{"image_size": 48, "objective": "edm", "norm": "groupnorm", "learning_rate": 0.0024, "final_lr_fraction": 0.01, "adamw_weight_decay_other_params": 0}
Rows from block 3 of a small class-conditioned image diffusion model, named by matrix and row number. Rows with one number belong to one channel. Each number is 128 + 24 x the weight over its row's rms, rounded and kept within 0 to 255. All counts start at 0. Numbers have three digits each.
After each channel's rows are labels from the 100 images, of 14976 (inputs lightly noised), where the channel reaches its highest value: "responds to" is what is common among them. Only what is clearly more common there than usual is listed. The data: microscope photos of single blood and bone marrow cells. In brackets: how many of the 100.
# convs0: first 3x3 conv (model.enc.1.1.convs.0.weight, 128x128x3x3, each kernel summed), inputs 0-127
# convs1: second 3x3 conv (model.enc.1.1.convs.1.weight, 128x128x3x3, transposed, each kernel summed), outputs 0-127

convs0.120:154132087105110184102118146113091148104102152175104128143153143115151110132112140097087105121134116115138148148134090108133146175111078077129116113090125161160134114105157170122106089082157141150157150115161137136094129157114132095136103141106099132105114119134108133131132131106108120087132135152106140102153106088136122146146125116089143126147135096143140128115104116097095200112138
convs1.120:106160170144145124118119119117129127123181088083151151132094102150123132097149131178144141128117109109161111107123150138131136120152158170113135161140144100123126139124121082133147155118111132108111114134055126140155089091146099170166105128151165140170124117127118136131110132154147103126106130138139147146115127158102160037102133122121081112133096125099112149164143144132124098131110
responds to: smear: peripheral blood (100); cell type: segmented neutrophil (60)

convs0.124:145141149157111160126123091128174096119159142129166158135133150123119126131118129144136127082137134112119109107151126131133129015149075125153179116107133147126120161106126151096055128139156140108114122129137129122097123112137134126135129133117116121102157140128114140113137126167096138147130128134138101116124128161103125112126157129168130119124156137134135136150129148129033164097095
convs1.124:089145156130180116146169160169101157160133135142114127163125099132153100157165157132154139140144132138128150137124117126152121179093160157103067120162122117149123116148143106150185113134114129124122133141112067115117108179111117111117105100122118124138097110135133067138136131087148078133132139146118150168101144139141150106110117125121116125094127123090108129130126091146174114167118
responds to: cell type: blast (28)

convs0.113:098124169102152100115117088183168126134107116126124121100066118158114113110117081075146118128137170137153102177137115123134117136130084160096147129139115133109103162170155193111133155123122098120135114140107105146092149153116136105116154105138086132071095143119153142115104095140128109103144105143114136126148124095133152131114122129113121099132097103111123138109144136115122183157132
convs1.113:129132100110111165156155123080124123135148127096117172128146105104164071157165139162111153115099084139127128083133137147146162120145156119125097144117159107182140110080112080124138112133104159141125150114173136128139087107136082147126107158145146136160165128105119128172140139157136116130170153148127141157124134142090096093117114135161106156138142164124112118117119126137115075114128
responds to: cell type: segmented neutrophil (44); smear: peripheral blood (38)

convs0.10:138115112167137123130122132129090134121127126148135144152141095109145126108114141146127134119168116107135130127113132144103137205154097151123139137141107132137120118147165160130109140122070103117149102186130119075076131144155157106162155146119167139181184119134118081114132154173090128129128130136139127137123128138157117130145142140170142053135132118136140155157106179100112114146144
convs1.10:115124182097117153114101138076151136129156104121119142139118135108110114137162105118156167147113158156118134109111134114157162109088094176163100130140127101144101135137112122151129108143157138136132140078136169207156107131140091146104108107137093093121097100109138163139121067149165130132140102123086126104134149126122144113099137101102133119127107113156126117112154149129187129110117
responds to: cell type: segmented neutrophil (44)

convs0.47:104111133113161137130110119150098142139136124136117138132131106136158108158132135128152121151114128130116104124099139120113123135108082093082012090086116124115141109109087107130106105126135102101139122105121107086116125129124087122124084124123136132148126097117112137134101128040145117131121109088144147154116133060125124156111112107106121115117125110107120119131110121089080108115144
convs1.47:123166121125094082145156127111150122140141113123150113133132120101068148158159129138133097130150151161136165102136148152161122137103162147136118155141136129134114132147146137136119128121128143150115113156102212150110160126135134093147144105167104126075088137144124132125141085152092151095126099187093094173127115128128100108134139116136139156101115157150132096122160132178144097100109
responds to: cell type: artefact (30)

convs0.98:141139136124188146104128098142122131164113114183129116094108110218167119161117129147164120142128133131141105105106104139146132129122104117162156112103128126123151161085126124095117129120126115126151147118126110126168159141164163141093150162144136138158136142132141147153112153176157108149135135115113159125175161173130141154124167137151111117135155163148167172138115169145140100147122
convs1.98:126131112127110129147100158141139139111148088106153125133143137066147141107136185158128169120092149116129155150161114129068087128134141137111141128156115134105113137102127108120168121117122163116121095153104111139103080114115111137130102110124138117126139116117096120099114141104111107128135202165118148157117113112123119093089099137129126162146114132139075127117131113155105174066185
responds to: cell type: erythroblast (35)

convs0.29:126137136125100161169153111138168104130161141148153145119151152116143110053140154139100132071138134124062116117089119106120098079108125121121097116164119106121143107117130128138143114137124115121120152137146119133110102096140131082143180134140116077130140149096108145153176153146101153069139146110096117109092107138118136131131125127173134123147123112127125104098089094121156096145099
convs1.29:131100096117125106099122126109111139121145136117136135146104089098106101159123127130137126106168075164175127116151129128148100134121143138141147167120102153124120151107116129110163116114122114101147095157099165116125126187108121166133120109113088123127121124150142092157106096137120154177132100150159120151168094089140153084116105114104122111118125121119127197128137147105080184079131
responds to: cell type: artefact (26)

convs0.83:121154082114112132113151116112093161136126119135109130105117159102119119152091129237136163143137136132145124085119126111140111091109143121112165115116123123133173108132124176141127131119140076155131126137139119070192116122145149146166162118112127130155131128107137123147143160099119129153163102116136140142119115155117097110142097127079139132121132126089129135074154103122129159113102
convs1.83:126102174125132129141126160102141115139110129139121149172108152115161092124137151075136139092098119083123125143108153118150177157126115126141124105137145158190044123154186092089158147159098108124118107117109129131121161128142134120101115145140140118169129109157131138091105171111125145117119161101169115158104141112133159132119169090122135163138119122137117133123105139101147105136112
responds to: cell type: promyelocyte (33)

convs0.8:127152110097117133127129082137079110139131128094113086134105123138098131132119150129134124065117096106149116126144159132125155132147055142128118104114131117124108093132097045146156144107150123108109109144101118115125148100121123131152133152129099132123126131122127141121168123154125116146102097101125092132111083141113088120127130118053099114090177140084100122103148093113096114138118
convs1.8:108123132086153074101118162087158120081128106144118143118164118122137136112111115118144115165109138142113145134133132148122112056129171129141097116096101165133126161125115093106107122124111139130137139095133130152065117145111107141115067087127143120132178124107138088166097122112168117099092122122145159160148138155147137160122128124133142082183138112108156133155143138125160134116116
responds to: cell type: promyelocyte (33)

convs0.96:222124105125123141120102145081121125112137154115087115126098190150109123158103118120147147120089124134131149108152111151132157106142085127154120137176109121125152125133144164151085107102144144096136102147132101156119110137084136099135133097153135159107088129154130130132113136123122119165124120146154123094116106102115111158116093165099097083132156092116131107103154149093119153116102
convs1.96:084167185141144142171158132193139143128161143143143145129154096140162140130172150140138138166171121122136129162130138133133121159121184138111111102084164140155100146167118073094178122148125110151124113088114095091135108147142115130143101158123123118144122131103135103097153166129102097111138136159125124147105127152105154088125139104151102129110104143128108116137117107150132100113104
responds to: smear: peripheral blood (85); cell type: segmented neutrophil (83)

convs0.58:124122136160169129146176162119179100184151119201169170150193139099144107098108181116154184153148124134120127116088114106135129114145070137154133140119096112154123132113124168127156117101136131119096105129100115129128141104145109098102136127124106101112137130140122131112114131141089124112144130112141124154119129168120117124135158103119117152142179133115125164125126115160136162114151
convs1.58:139125136124072150147135126139098145097150124080173097105127156163117129139156094143133090069118125113143129141130111152101135141109163155105118130142112126108107114102130132119148138139135125118138131110125156121147132120130156169145116149152176164144087113138143153142120062132152149179083137132095130130131156129133090121109142170191147103102073119126132091151115163148095115151118
responds to: cell type: artefact (28)

convs0.77:131110128140106151106119098093134131114117127154115128120121148164120103063117108124129090140089135099138093094149144108112087100111114161108157074078122131122137034145111094118075114127123107116154121112135130129161162117126117174122134147148137118142143135117074147150106113132109107159145144122107143111132148089115108124126156119163106102121095138111117130095113109137074123135095
convs1.77:096173145102131127127154126111094138129120090127140098101138143109151150114131078144122124118128157156132130123136101140156157161110173052153066124151134138119136114113137138125086154135142182131110155118162123132152129120120124105052137126119145116159109163172146111118114158092167139130114144126119128177081144144119110118113145134130150127112163115121118107136120071099160125128105
responds to: cell type: erythroblast (42)

convs0.46:122108162115110131121136067100065144134095112105107139101051105081126157075131106139140120092138133072129118109095109138138093138108074097139114113143127116125090066144133099099165115125128144154146150153136122100145148134107134103135136108159130144154115133135120165154107147104113141127132122137148115132114160103146108160139131112096126151119119124123128097085127147093169138127140
convs1.46:137158102127114123158083145121174141137135143098152083118148144176110104141147161122146108179109123135152172130134136133088143123140146152135116142122140138137159106112108125145138098165104113129131111096128119197111070092175123136108112133103105148133133122128118109157145109106137130110123151118098120150122123148100184064132104123154102118180092145137139176143088145104129127107131
responds to: cell type: erythroblast (43)

convs0.65:109130133104165099119105088132106136130121158078068125125092105157108158108120110154135116062123142117152119124219134109126081161128096132082126096129122120111123100141128140139110117111146116155135149130148136114155137138133096137165122151174132136150155146128124131159117125167162156127143130097161145140100166097141148112111131108145125108150109118149110090129127087117110115087094
convs1.65:136108148111076160126097127088129116142132129120158130118113124130137084162109102095150159193168139132110088148103091111114160145098099082137103161115168168142130166136117119111134105136156158150145101128112120145123102116123147146067146116157134148099118115137111113143145152100106144163137140110127134090101183136132115101095120123168106161161169123143141120099095111114144128143145
responds to: cell type: promyelocyte (33)

convs0.106:123129135105138116129153103119125178128134137138118144175164148132203132183157124127149132114110137170136124125090162129134133117128082131146146154103151136128144157116158132121108150134128144155154134130157115104136069114146128206195108172132137140119121110123129142162112136111145115131094152126128141109163124122128136125124098111070164160109146132130098122158107148166135144089098
convs1.106:108139107132112140142125163131118123132151131102160097078115095103135085095144125141098115133133124070128143150176094136140140143139160106111132115138144124156123147115113126139152118101120127129094191147096117124137161160110144105089167107116132122170129152132126134101185166173133149114130168145132125175104160145103167104127127143134135128120063121094151176124103106105101155140139
responds to: cell type: artefact (26)

convs0.105:099111110160129097128115100142099110132122121134142177123137160130145149132162151107129124163138180096101144095124131109142135197128059141124075133106158105147141132132136123088129097162112056110142128167136116104117098145126109065156107150124129135163102117124145150126120093152083113115159097141138138096115138107144139136152140116141157119139142144146132128128101127114133113138185
convs1.105:098127152112145165150132120135139129115171123103118107091094078087169128135150144134145120075115113135129124132143063136110129101125177131127167137137144119147118118110096149135116155107118203128126150105077134123129137138111088164128194137126132129124123109127112105151163170164127135128106116132103171151147118135092149107097102128086120125105095133109144131098150153098156119105110
responds to: cell type: segmented neutrophil (57); smear: peripheral blood (50)

convs0.114:127132097106133131149102108144116135132120146094140127131122133140132156103123157135113148163142084120187093100068113101118126106124071090112114115109090104112129126116124043134147109092130095096103125136118113145104128100131117146122121095121133125138104122133099087104132118104104127126072163134132152163120157109093131125117120102125126103144157107163120130175120093152129070096155
convs1.114:151140110141136152123148108120140111127141129089105138090069112119084090114139120126161111110114146171174134145127121152117127172091155129128102129124153089117096120081105148122125135165141117133074087137108140087148152164133081098152114150126130125133121134099152137111118116106145118135166165112124131121102133158148145093110136134157127113119121141091123163125123170089124112150043
responds to: smear: peripheral blood (100)

convs0.119:169114159084166117111128121125161102128125155128093100091111098065114147170141157135132148103121065136097116110100140134124155135127148115130159134123126120132129162122173159160151135133192143157109130190112143122127118155109086090150124117107156123137110120148136142146150170099096114116106093113152097140134110142150094114140113127162142142106102132103133130147175164105129113128147
convs1.119:074135111113078117131125118117098167116133080111148151141140132157131147134140081129109107149121196165133151140143145130117140133112130119131078082125144133139125115134157102145107120138076140112114132067153123138090130081109193127105139159123109138162137156145125157076102119134165147133134160150133149118105141144107155161113167124112119144122113100111111117140096108125114163103099
responds to: smear: peripheral blood (100); cell type: segmented neutrophil (59)

convs0.49:142145107138191157134158111137191140139148139143150120129192147141134099146080094118144115123094125106105124141102144100162108064089153125114123145111127138100141098137100168140140122128132142139135081127135116144126162129096127110137150138151138125115106121126118147152138123167103114135164148141086122146112118121142051113148118138173129118089135123104100119114133095128183131136085
convs1.49:145106112101061118124119119146081126115112109101107127131078129125161108101141140137140147113141122176125109121123110124147137206148122116127131116151156101144122142126140142124159132106102108096161071094111159118193164150155145100125095144113138159157129125154139132107130112097138120124086141124136133127133167151158173137142154152165149115130145141120166154136136177141082133148156
responds to: cell type: artefact (25)

convs0.103:113155178109111126121115103164166111098138136155130083116126159117139137161099151102081123119086122121120115143139140146124140055178117178091126147130147130177140164121120133125087146104147139147141136136120120175158145127101116068129122094138099147102148126148138125121127082167163138113156139137149104122129122140081106131125088116114132126130128115096127136100133128095096145119077
convs1.103:120103133135154103117154133137095136124134155132097160163124106108137081107138125152150156110147118112160132118136118140117132156076191109156100083108120139120104152150140130116175106136107150099137119086112105076086134139106117132108115157113098136187137145109154119121163176101118097143093153141117162164125148120133181139129156120172117127111127124120122132150087098165108135160150
responds to: smear: peripheral blood (52)

convs0.38:149164084119109125145118103118129110117170153030111114119178112137146114148157116154139138145105102100127134084130156103131114152140150127128123102127115114127164139142113148150173109108160119146127143089135136161102125160141131126147135088126199111187108147134088101127153114111149131147135105111164127128124121141142112102154123110093147111122160160106111103099132128126080157137113
convs1.38:125104111119155140160090152145111139091099148152141111131151136151141120114116176114091110100104090110131155136163134199150120114131143121145143139145128163139070107188120132096140126125111152128136093138129128128143109098166088148132128153134097145123144115094127183137071130122132126143117151160088114174137138141113153134127110138131123148106097166140094151123176106099130156119176
responds to: smear: peripheral blood (50)

convs0.9:114145137116115115123094097120158120163106120121146140171114137113134111103159148145117142101157143160106131125144157112132160087140119185145125143129121100155086144136130061109110154115185144159124114160103138129159103141156117154129133170168143154133134146148127177121101124092131125145145148090135130137078140170094133138157138111132082137137108149102108101164071110130128089109115
convs1.9:130119133106124141107127114119112173071134112154086110132154122122125112140120124130170139148122144102125156129110114169145137121125096143152126122100121146115173130163122148157145114112081121119111141133188138158102169144147119115137131083105101098154159097103161096148147117087122143141092168124105115158160155108158107118136127118124163104152123126163105172106157101124092200120155
responds to: cell type: artefact (28)

convs0.35:124105126120079122112098131148169117117087116169148100141108137156141133132094084150114066166149112134076127149109138163112120195127131086147100116148125136102132083118126108078116085123132126145114166137127156157154111125091146146134098145154092114138161119107120144136154148108174117130141150118133117115136133138173163154132130109089112146111112081140160119143138119093119155129140
convs1.35:109120109113089124127140093134103107089136160130091145116126123186108097130125134123115177098088108126153165122141130132092113102104157152134153113091125126150131112096161116107135148127102099124130076127155095122122158136141151159131102114090153148150088117126144117120118115135154170134116114142138142165138148145106129063089135151194165116147096161123121184130122110148102153138120
responds to: cell type: artefact (25)

convs0.116:106128125106112138107112179133115128147139108145097132140104079118135128150137145141118150144144120122197138140112157170136134050132082106128062105110147139142092145169171098148089103126085120148146140142110100078102109131143113117130129144113124097159148124131115130158131121158127104153118115114134116151116106122098119113159133163141128144105133164121105147126139132134058082119118
convs1.116:195147142147158145158135128154144120133113128149167116112133149142128145123140151137137104144119121115071118131159120080131143157120190143109124114135128093142138125106097154114153133129139102102098133106117137168106152147138146130150165127113156162126138099111175137080121157089172133114067152124127115109149117078123130134135108084111151092099126124109140110139092102108122146080080
responds to: smear: peripheral blood (52); cell type: erythroblast (36)

convs0.111:105086135110180148101150111166130142136141142103118101181120112144125135127064143170130105101106153154108111133128151140112136169154124163143154150128118147133094126139121152114128137138138151128171073183149096138145096110102129130138103174101066151035125136124139143147149127150124126116150139130101133119148104142096112101114125148123106152100157120105126122137116147124115139124100
convs1.111:153152084157088115183129130140148111131147136147126116121110116143155085110166130138128191160147101095120143137120111085136121111131135106131137116083151130178126146114161105094153096131126141150127144076138150130113129164149156143137144103143155153199135125145138119129084166150155140145110168160109136150129144119111094136079143129139129154179095152115147157125125098129128117113105
responds to: cell type: erythroblast (39)

convs0.17:088135146140133158103079182132128141103092166132130087144108104133107121122141116140119105182107144147089109137091123109122121085127094147154103133156150133128126142132115096105133137125098135117140129090119125142143125129090169094158125159105109130107159110078131122139167131123127110123134150144131125143131109113162170190142089121079126156143127144139124137111120108081156168129198
convs1.17:120084120106062118108155099092123105102139127116099144111169149156140122106105153098165109082101127131122155140149125153145136138142158117096117137103101125157104156114149155119129125118129107110131101142120124128114108135169061142085119124109127137180093117154107133134115085134151147102120119138120141130161180155120129096123180163151157130144150127102156172135186116145140123147150
responds to: cell type: erythroblast (43)

convs0.121:148156145099149116135129126104129147127145147164141155129139082127161137188144157155122128140146146145163134136085137130166144106137125178129179150120154118127119198127112124126125134145102127112142121123137139107131142125104115151170140108150139147125131147125126111149156142162200137165151099166135136157129158161150159115106082125164146135157131113119127146166124131110169111089059
convs1.121:089087091100119108105123107118119142148118106104116078097120129062137120072117121075129110117108146095109109145172072142103139153102144112112103119152104139159127118098117135147137125110139144123099171137124094149153110124123107110091148152088107115202151123140128151095148146145074124130133148140121125108127131111130129135130157137108141122071132094131123134114114112097083148133142
responds to: smear: peripheral blood (93); cell type: eosinophil (38)

convs0.14:126058136136133119138113083118075153157140139157157133085146124128190122133124106131140150144170075091100116098125101124150121121109181139101141102146134136121092144131108142108140128155075132121136115145119154122140103140099135147140175043156169123133115148131130123153139140121132133100154131135103147106120093158135107085120150142135135141098117121125110109120108097097126130117085
convs1.14:102141093097103143117159128149150121111148172157106109170107087131096111147148165122128111154115139152141166136123148134155129115154131132147126137147108133107109117137115104145159104090156127134133156126137120151075132162165113109138103178099065138150111117155096124151132084162130143147097117149167142162125158142116158155134103145119110168128127117136119196104125162130111165086151
responds to: cell type: artefact (32)

convs0.12:135133123093153110092098145125127158147114113114137131178121101120105106120160134122131129110125144138123125154103109122139137114135127101109146143137146114128143159142140131155132155125130112117127117090114141124134120150178120107138113255122075124078180148107105152114115125052097114101122129105137115127085113153134107149129107154099140123130107132131131153128162123109152156123147
convs1.12:093107103154087145131158095134116108117144129135102120103140115124117090119102109111143189133135119131112063134088139120160175131116115154133135119110139150152160128109093112106134103086091152180145148144121128136094130189152107095165149050105140115178108112112138104128159138114125095117163146144125151156137150141124111125133147173150155113139126146120139137130111100146141103131145
responds to: cell type: promyelocyte (25)

convs0.90:131174082137164138145124135104129135139105165151137141192138134089125126120088151173113097173126094146164141132161144148118134115164128141132154131118126123125134161142108166171152140116090111152144081131125127146164139154158141152164153123137127136148143155132135133147138129157112107149160129186155139125168120114132143171125110151136174165114104125133122115157161183135180123142107
convs1.90:141090166127102174131142136150153161088175123140082108112135087133124125122158114101157191134115165107116122130091145087152163132113127133144098104128115141158145130122116105101101130097140138136121159096160176130103135127135120109142123186108148102119112108147168176116112155116157110104126149118124135139087162109114074094128118112136122126128116133127091096117098130129087126086104
responds to: cell type: segmented neutrophil (41)

convs0.123:160125143152132106115147108150091185145122154161110104150122135124133106160130170107135137143174130148119136128131107129160171155096102111158091122130135111137100116156135126124112141116096131116173127169181138085143101133203110166093084158123141125157116152140137066149129129157110144127137114125110124120130155120145144128129127112147154156114115179145141115123100123072098092142115
convs1.123:097106130108161121141122148139120107102148087111132111075152104103153125106152127162122110128076144082165083126120123120082107115147155163125161165117123130148111154086111137116132105132128130100098142109079098151125148118118143153135198121107122119191160121101095174138169159165142102142115160156125163119120110125130120128099109134105083128104128095134107131109112133137133127128129
responds to: smear: peripheral blood (97); cell type: segmented neutrophil (58)

convs0.112:142171153141163144150163113149122123154118122104107129159119114104143174122151150106115121095147144100126121184130128137086119114111059122084119104094108133158138119155118133148128172137140160100150129137173137176142122140119138060092113173104106137119154142139140164094112134159118131082155144136140161111153124137158118144119173147088150114136112124157147123121122144125149172131115
convs1.112:096083105117117108125125124134134132125171121128121128126104118116145077131095121154156149138117103153139114127122119116103133136178174132151150150140152139120129140079142131095151107097093121120116123124096110088142115168120092150163181146137124141169136124115123096125154166150129161165146122160112162182125109154079176111099087138131093139120124145080109175099131108160139141150128
responds to: smear: peripheral blood (97); cell type: segmented neutrophil (78)

convs0.54:141147115100097126092105105149101166091106164087120112128099136155104162122212144134117095115152103172135127122154121151129160206119105148129155153147132120136126140116151109098131162132137120128085156134121131143098124130150105130124118142135146134169141113134093099127125114142161112120114098103129151112130110081155101120129124132126132124118124104145132114137133114143054160129056
convs1.54:160175148099134116127139126115102129130146107120176141090113119150114122086112108137118132154111146125119137164118141109136131110140152102104095132134154141130152090100115129155123100123131162120104125102136124166165136105096169135143134103092131114108144118085145169112144099081109144188084152112098095126158131143099148129088107151099109111125090114115134150151098139049162120151159
responds to: smear: peripheral blood (64)

convs0.102:107107109105083115128091105139176128088127132108152089119133083092135113142139141136104093156134135152103132142200173150124108187131152137105136146150132112119119085123111177149174112144136164140149161139154141120135148138156146149142122130145143156160147122102130140137148140128160140164122112101126119182118120120145155115122121065153137132148075141147095126149108108151124109099107
convs1.102:118101085075121104098121109097066101117118096118091106086126092129115072112092095110105080105088098122174118117104106105128160104125137155145140122123133129155138162145147100117092130106121108132139138134132144151160124132149119138167162135124146148141146144168174168124130140148150154139115191149142138100125122113103118147129152165120135121123137137104148122106131154127065124121141
responds to: smear: peripheral blood (76)

convs0.97:197147151092092135107150160101147119095100144129090133118141131092127136142133122101117123093117087123129142141104101143110144146136093141122101115133116141126148104147128199140079139132148108127134084125131114125085165108098115077107108068150138135128111100160119154124163149092111136118136146154145134124130136105153135109089128102108131112124105117128139082115112123102068177105111
convs1.97:040114146142148128159092078123111098111196148115125125132088097144115115139127118152148113125142130147188119121131149116156136127142176128142129133093153091146125152125152114117146098125117155135122164116102115137141088136154092151142152181137089168161155128108107137139119161183140115125115117171108142131109122149074127114133134150120099114110125149111121153122147134137136100139102
responds to: smear: peripheral blood (100); cell type: segmented neutrophil (94)