A small class-conditioned image diffusion model, trained from scratch.
Model: 48-pixel images, activation elu, widths [64, 128, 256].
Training: 7100 steps, batches of 64.
Data: 97085 training examples, 4.7 epochs.
Rows from block 3 of a small class-conditioned image diffusion model, named by matrix and row number. Rows with one number belong to one channel. Each number is 128 + 32 x the weight over its row's rms, rounded and kept within 0 to 255. All counts start at 0. Numbers have three digits each.
Before each channel's rows are labels from the 100 images, of 14976 (inputs lightly noised), where the channel reaches its highest value: "patch colour" is the nearest of a few named colours to the mean colour under the peak. Only what is clearly more common there than usual is listed. The data: microscope photos of single blood and bone marrow cells.
# convs0: first 3x3 conv (model.enc.1.1.convs.0.weight, 128x128x3x3, each kernel summed), inputs 0-127
# convs1: second 3x3 conv (model.enc.1.1.convs.1.weight, 128x128x3x3, transposed, each kernel summed), outputs 0-127

patch colour: grey
convs0.81:102130135145125074150077122176163159126112118119139134183158141138151119137098094098157158120162135127135059109209105121140161159141222134114183168146141153184143113121104153162115126151143087166142132132124149165126180147191149101145161183139137109103113085143148113132108151142125171176144071184146153074165122130129125184078162174177157139110086188140173132147178188139146070173139
convs1.81:154115141160115148138177103106130107111134113141142153093139115095146126173141140129127104145106119127175187114124149144094105122108067089187071067119113151083178140134115114071180134092101170110173093093170147107074174091077116163087103114126112129143131173119117140166114097130153087080173226091142134183092170147136159129192089116105136127129167092121084045143090136130128180079143

patch colour: white
convs0.56:140149098159136102165171183145175130176147129160183152143183145143157136171140122120112133227149115180110164118065162175111091204146166138121143107125139135154174173137154206119110112139133144128125155064093091117156170108102167120136111112086116082133095074080124081124107101060096126125129151121138093146103085178118150132127158180163104113097103176117116092173144104191144154132148
convs1.56:123091114100096133099115148083186136134095142166130119079129087136155152115107097122150131138143156098130124132131080120117164099119201088186163158114102171125139178158091119121190089147164157143183074177137141131117054108164081158088163073165148135083141108144125167132122126162157118168120173106127120143134128127111163100123111076122034119170178124163127166105091148062202181096155

patch colour: grey
convs0.86:178154133127164129204130117124127151148143178191163133143135112089159139093111155151114121081097125129179101152245119153152127113163180127110172110104147105140138132105154158129115126107152144098185130099118145186170218160148205086151108091162102119097131072137175150133142122133167144154130104194144156110140098170179172148088156176154123152145150135162097138150125126164183082138123
convs1.86:107110122180103186133127134101126128152165083140113120171102124107122138157105078120155170187148135085113154139076120106102112157139054141186106112136125199141121180161108121062188126093069138106111101123155170148084102087130112138100085168109157125180159146136136108108086127129140122075214192068104121122127148079153091177172139108131160113124129146116086074122149091116098159096189

patch colour: grey
convs0.27:171135098134156136123182144159119100148140097141105126073085144105143158117141128149157134124122088063131149103123140111121163081128087170139096131136165104081123077092087005189129163141171088188118090092086160158162099110108142173117105162105117164152157115121138172111133150093156115100171126097109170108158164144119118128116141116087085149126141186169181142115097145103087038146190
convs1.27:110118131120120121140132119157105157104153157115142090188179200166145098160158224116128138151132141142154138137107084164141087135141177113116179139105093152147122121113182182076125115102084144046138132176092103068096114120152090149128126064144131159119123137140092108102136136142115171107103117161162118194130120105125108226127137148119136167165138146106123185074155132165196161106199

patch colour: white
convs0.52:205130144176142144145170151142175134145162120229080085188205097136111155138139094125189123202074077122189065101111113152111106141143158132070144086146117119122143117130132134158179169121121120103110064109113163114179158174140154097117132120136110139096108108082117168102136118139125141161161121136117112151122156155145106080126102180145131105110197165129136130112126110174211143129124
convs1.52:102105128126112136155093116157077117097132164055166079068149127201140101123134205162146082108156158159073192093150139126109142114186143103147123214114098108122157127114157135077130142152109138115138119097121138172147098122137101123173075152093147127139167099142161162074123149064105135126089178113084130120160095096183170149137123149172117172190084138115180146130115149091071114158157

patch colour: white
convs0.18:089162119144113119121099146182109122130091090165104136104167172125114141138179164061104128123179197099118113167109127075152109094139149176144038111103132162088073167098088047122118121147142100106122142169143212115122073115177188137092142180153146151141114146072143200113113114101107167084144109130133103105127132143098139125130135096160121097126085125143133118133085104076088085140185
convs1.18:138107143090117183092205105103097123098178133112138179149128099150144104109104171184178157073149079102148186092096138184132091118136142102157153144143108138145186136126141155110135133127101135070101098093093066182135135156120045178134133085114099085119163060153144078167144104142185130136104142099164185175148160105149129174119151129092149160131111135124113181092167137126165177098142

patch colour: white
convs0.88:079138116104160159172166182121063160194147141117126105175086124159171130191169171175133179104099089173111153136214126109114149118175127133128158174123075127149106035140139138174110171143208151143179084130122132145148145129186137187083146135116132108124135150130116150096131124154173122185122159149122128101148135164141124114097148117087168170121079169132148113150187163145120112139125
convs1.88:120095109169118117101092093082166076075101106145091143153153114075110066070081085110121132147108199119124070139111110160139118165128102117150154069112211157112148182109095114064125110096083096158057134103102162187138159138122188087136148116162144190151164090098134178153143154085145134137164186117150147154122118130105108118108133108158112124146114112164128115089090098098085132080154

patch colour: white
convs0.2:094108114118172125144067114100175099154117132114145108133133116118103126072099186084132160109127135105118144126109122123132078096098178102089114122129122110106127167119156099151109128124100123158082080147132109151137070103057165116125157112169133111066086139134095149171129117161085148096106173117110099129088188166077094101118134121212127129148173121115119145142112031155137091070006
convs1.2:172143160103088110096183105184102134056096171135110150126115079065173120164156120141135114094109131135133123118109191153134127134096179130162148127136115128151113136129097124109112092080136098069112101120077110158125147095194042138148126110117108122142168128117155064072145127107206125166138105157141140205127089116160127068172119101072115097119099146151073058097168145101129126094098

patch colour: white
convs0.93:095079117136126111178146154155079135182129126077161151140162121140174126100110102179116143061138140092058141191188137138180125086116118215149082161117118152104132095128151096110153171130121166111107152155143155142194132106134118034079163141121080136121189187142111147107097124193120113154165131148136129133153080151175102154156167143146134157091070079093130111126122154122126120142085
convs1.93:190136159115153178108152081128203118076144144165082169153086091095136093136095135110145161165143142143193082076104095093097124147127122099175153101098168138154134161129074144071132099099134129150165059056153176109126180128127129174162106136116094118170136117090129137177177142090141136118144166104178206098100184150078156107115103105133129128153163165157086151123139111123126148092088

patch colour: white
convs0.42:111173205117133133133170116147116126156126050186139162120103141104123143103078090058093121088088148135163168153149142159166109174129132035112118156116074147131108098099073128135148105189096134138100173173106095093151120131101104181116117123153040137060113087128099063123142108168117132131104156091138100150082191124106092174125136147114124127133144145149148129163114061127110094104128
convs1.42:141122091139148120158079120130112125075126097089127097145189123201166120118101201149115122159107095157142158136156119199105116121113126150154165136107121117068171127132189133056182107075139127139131082110147117152137136103174104097080106170154120114194106135118166085134078093060145133100158148163089124189138102116163150145135125143190101100141105214114076152125150124138096121120200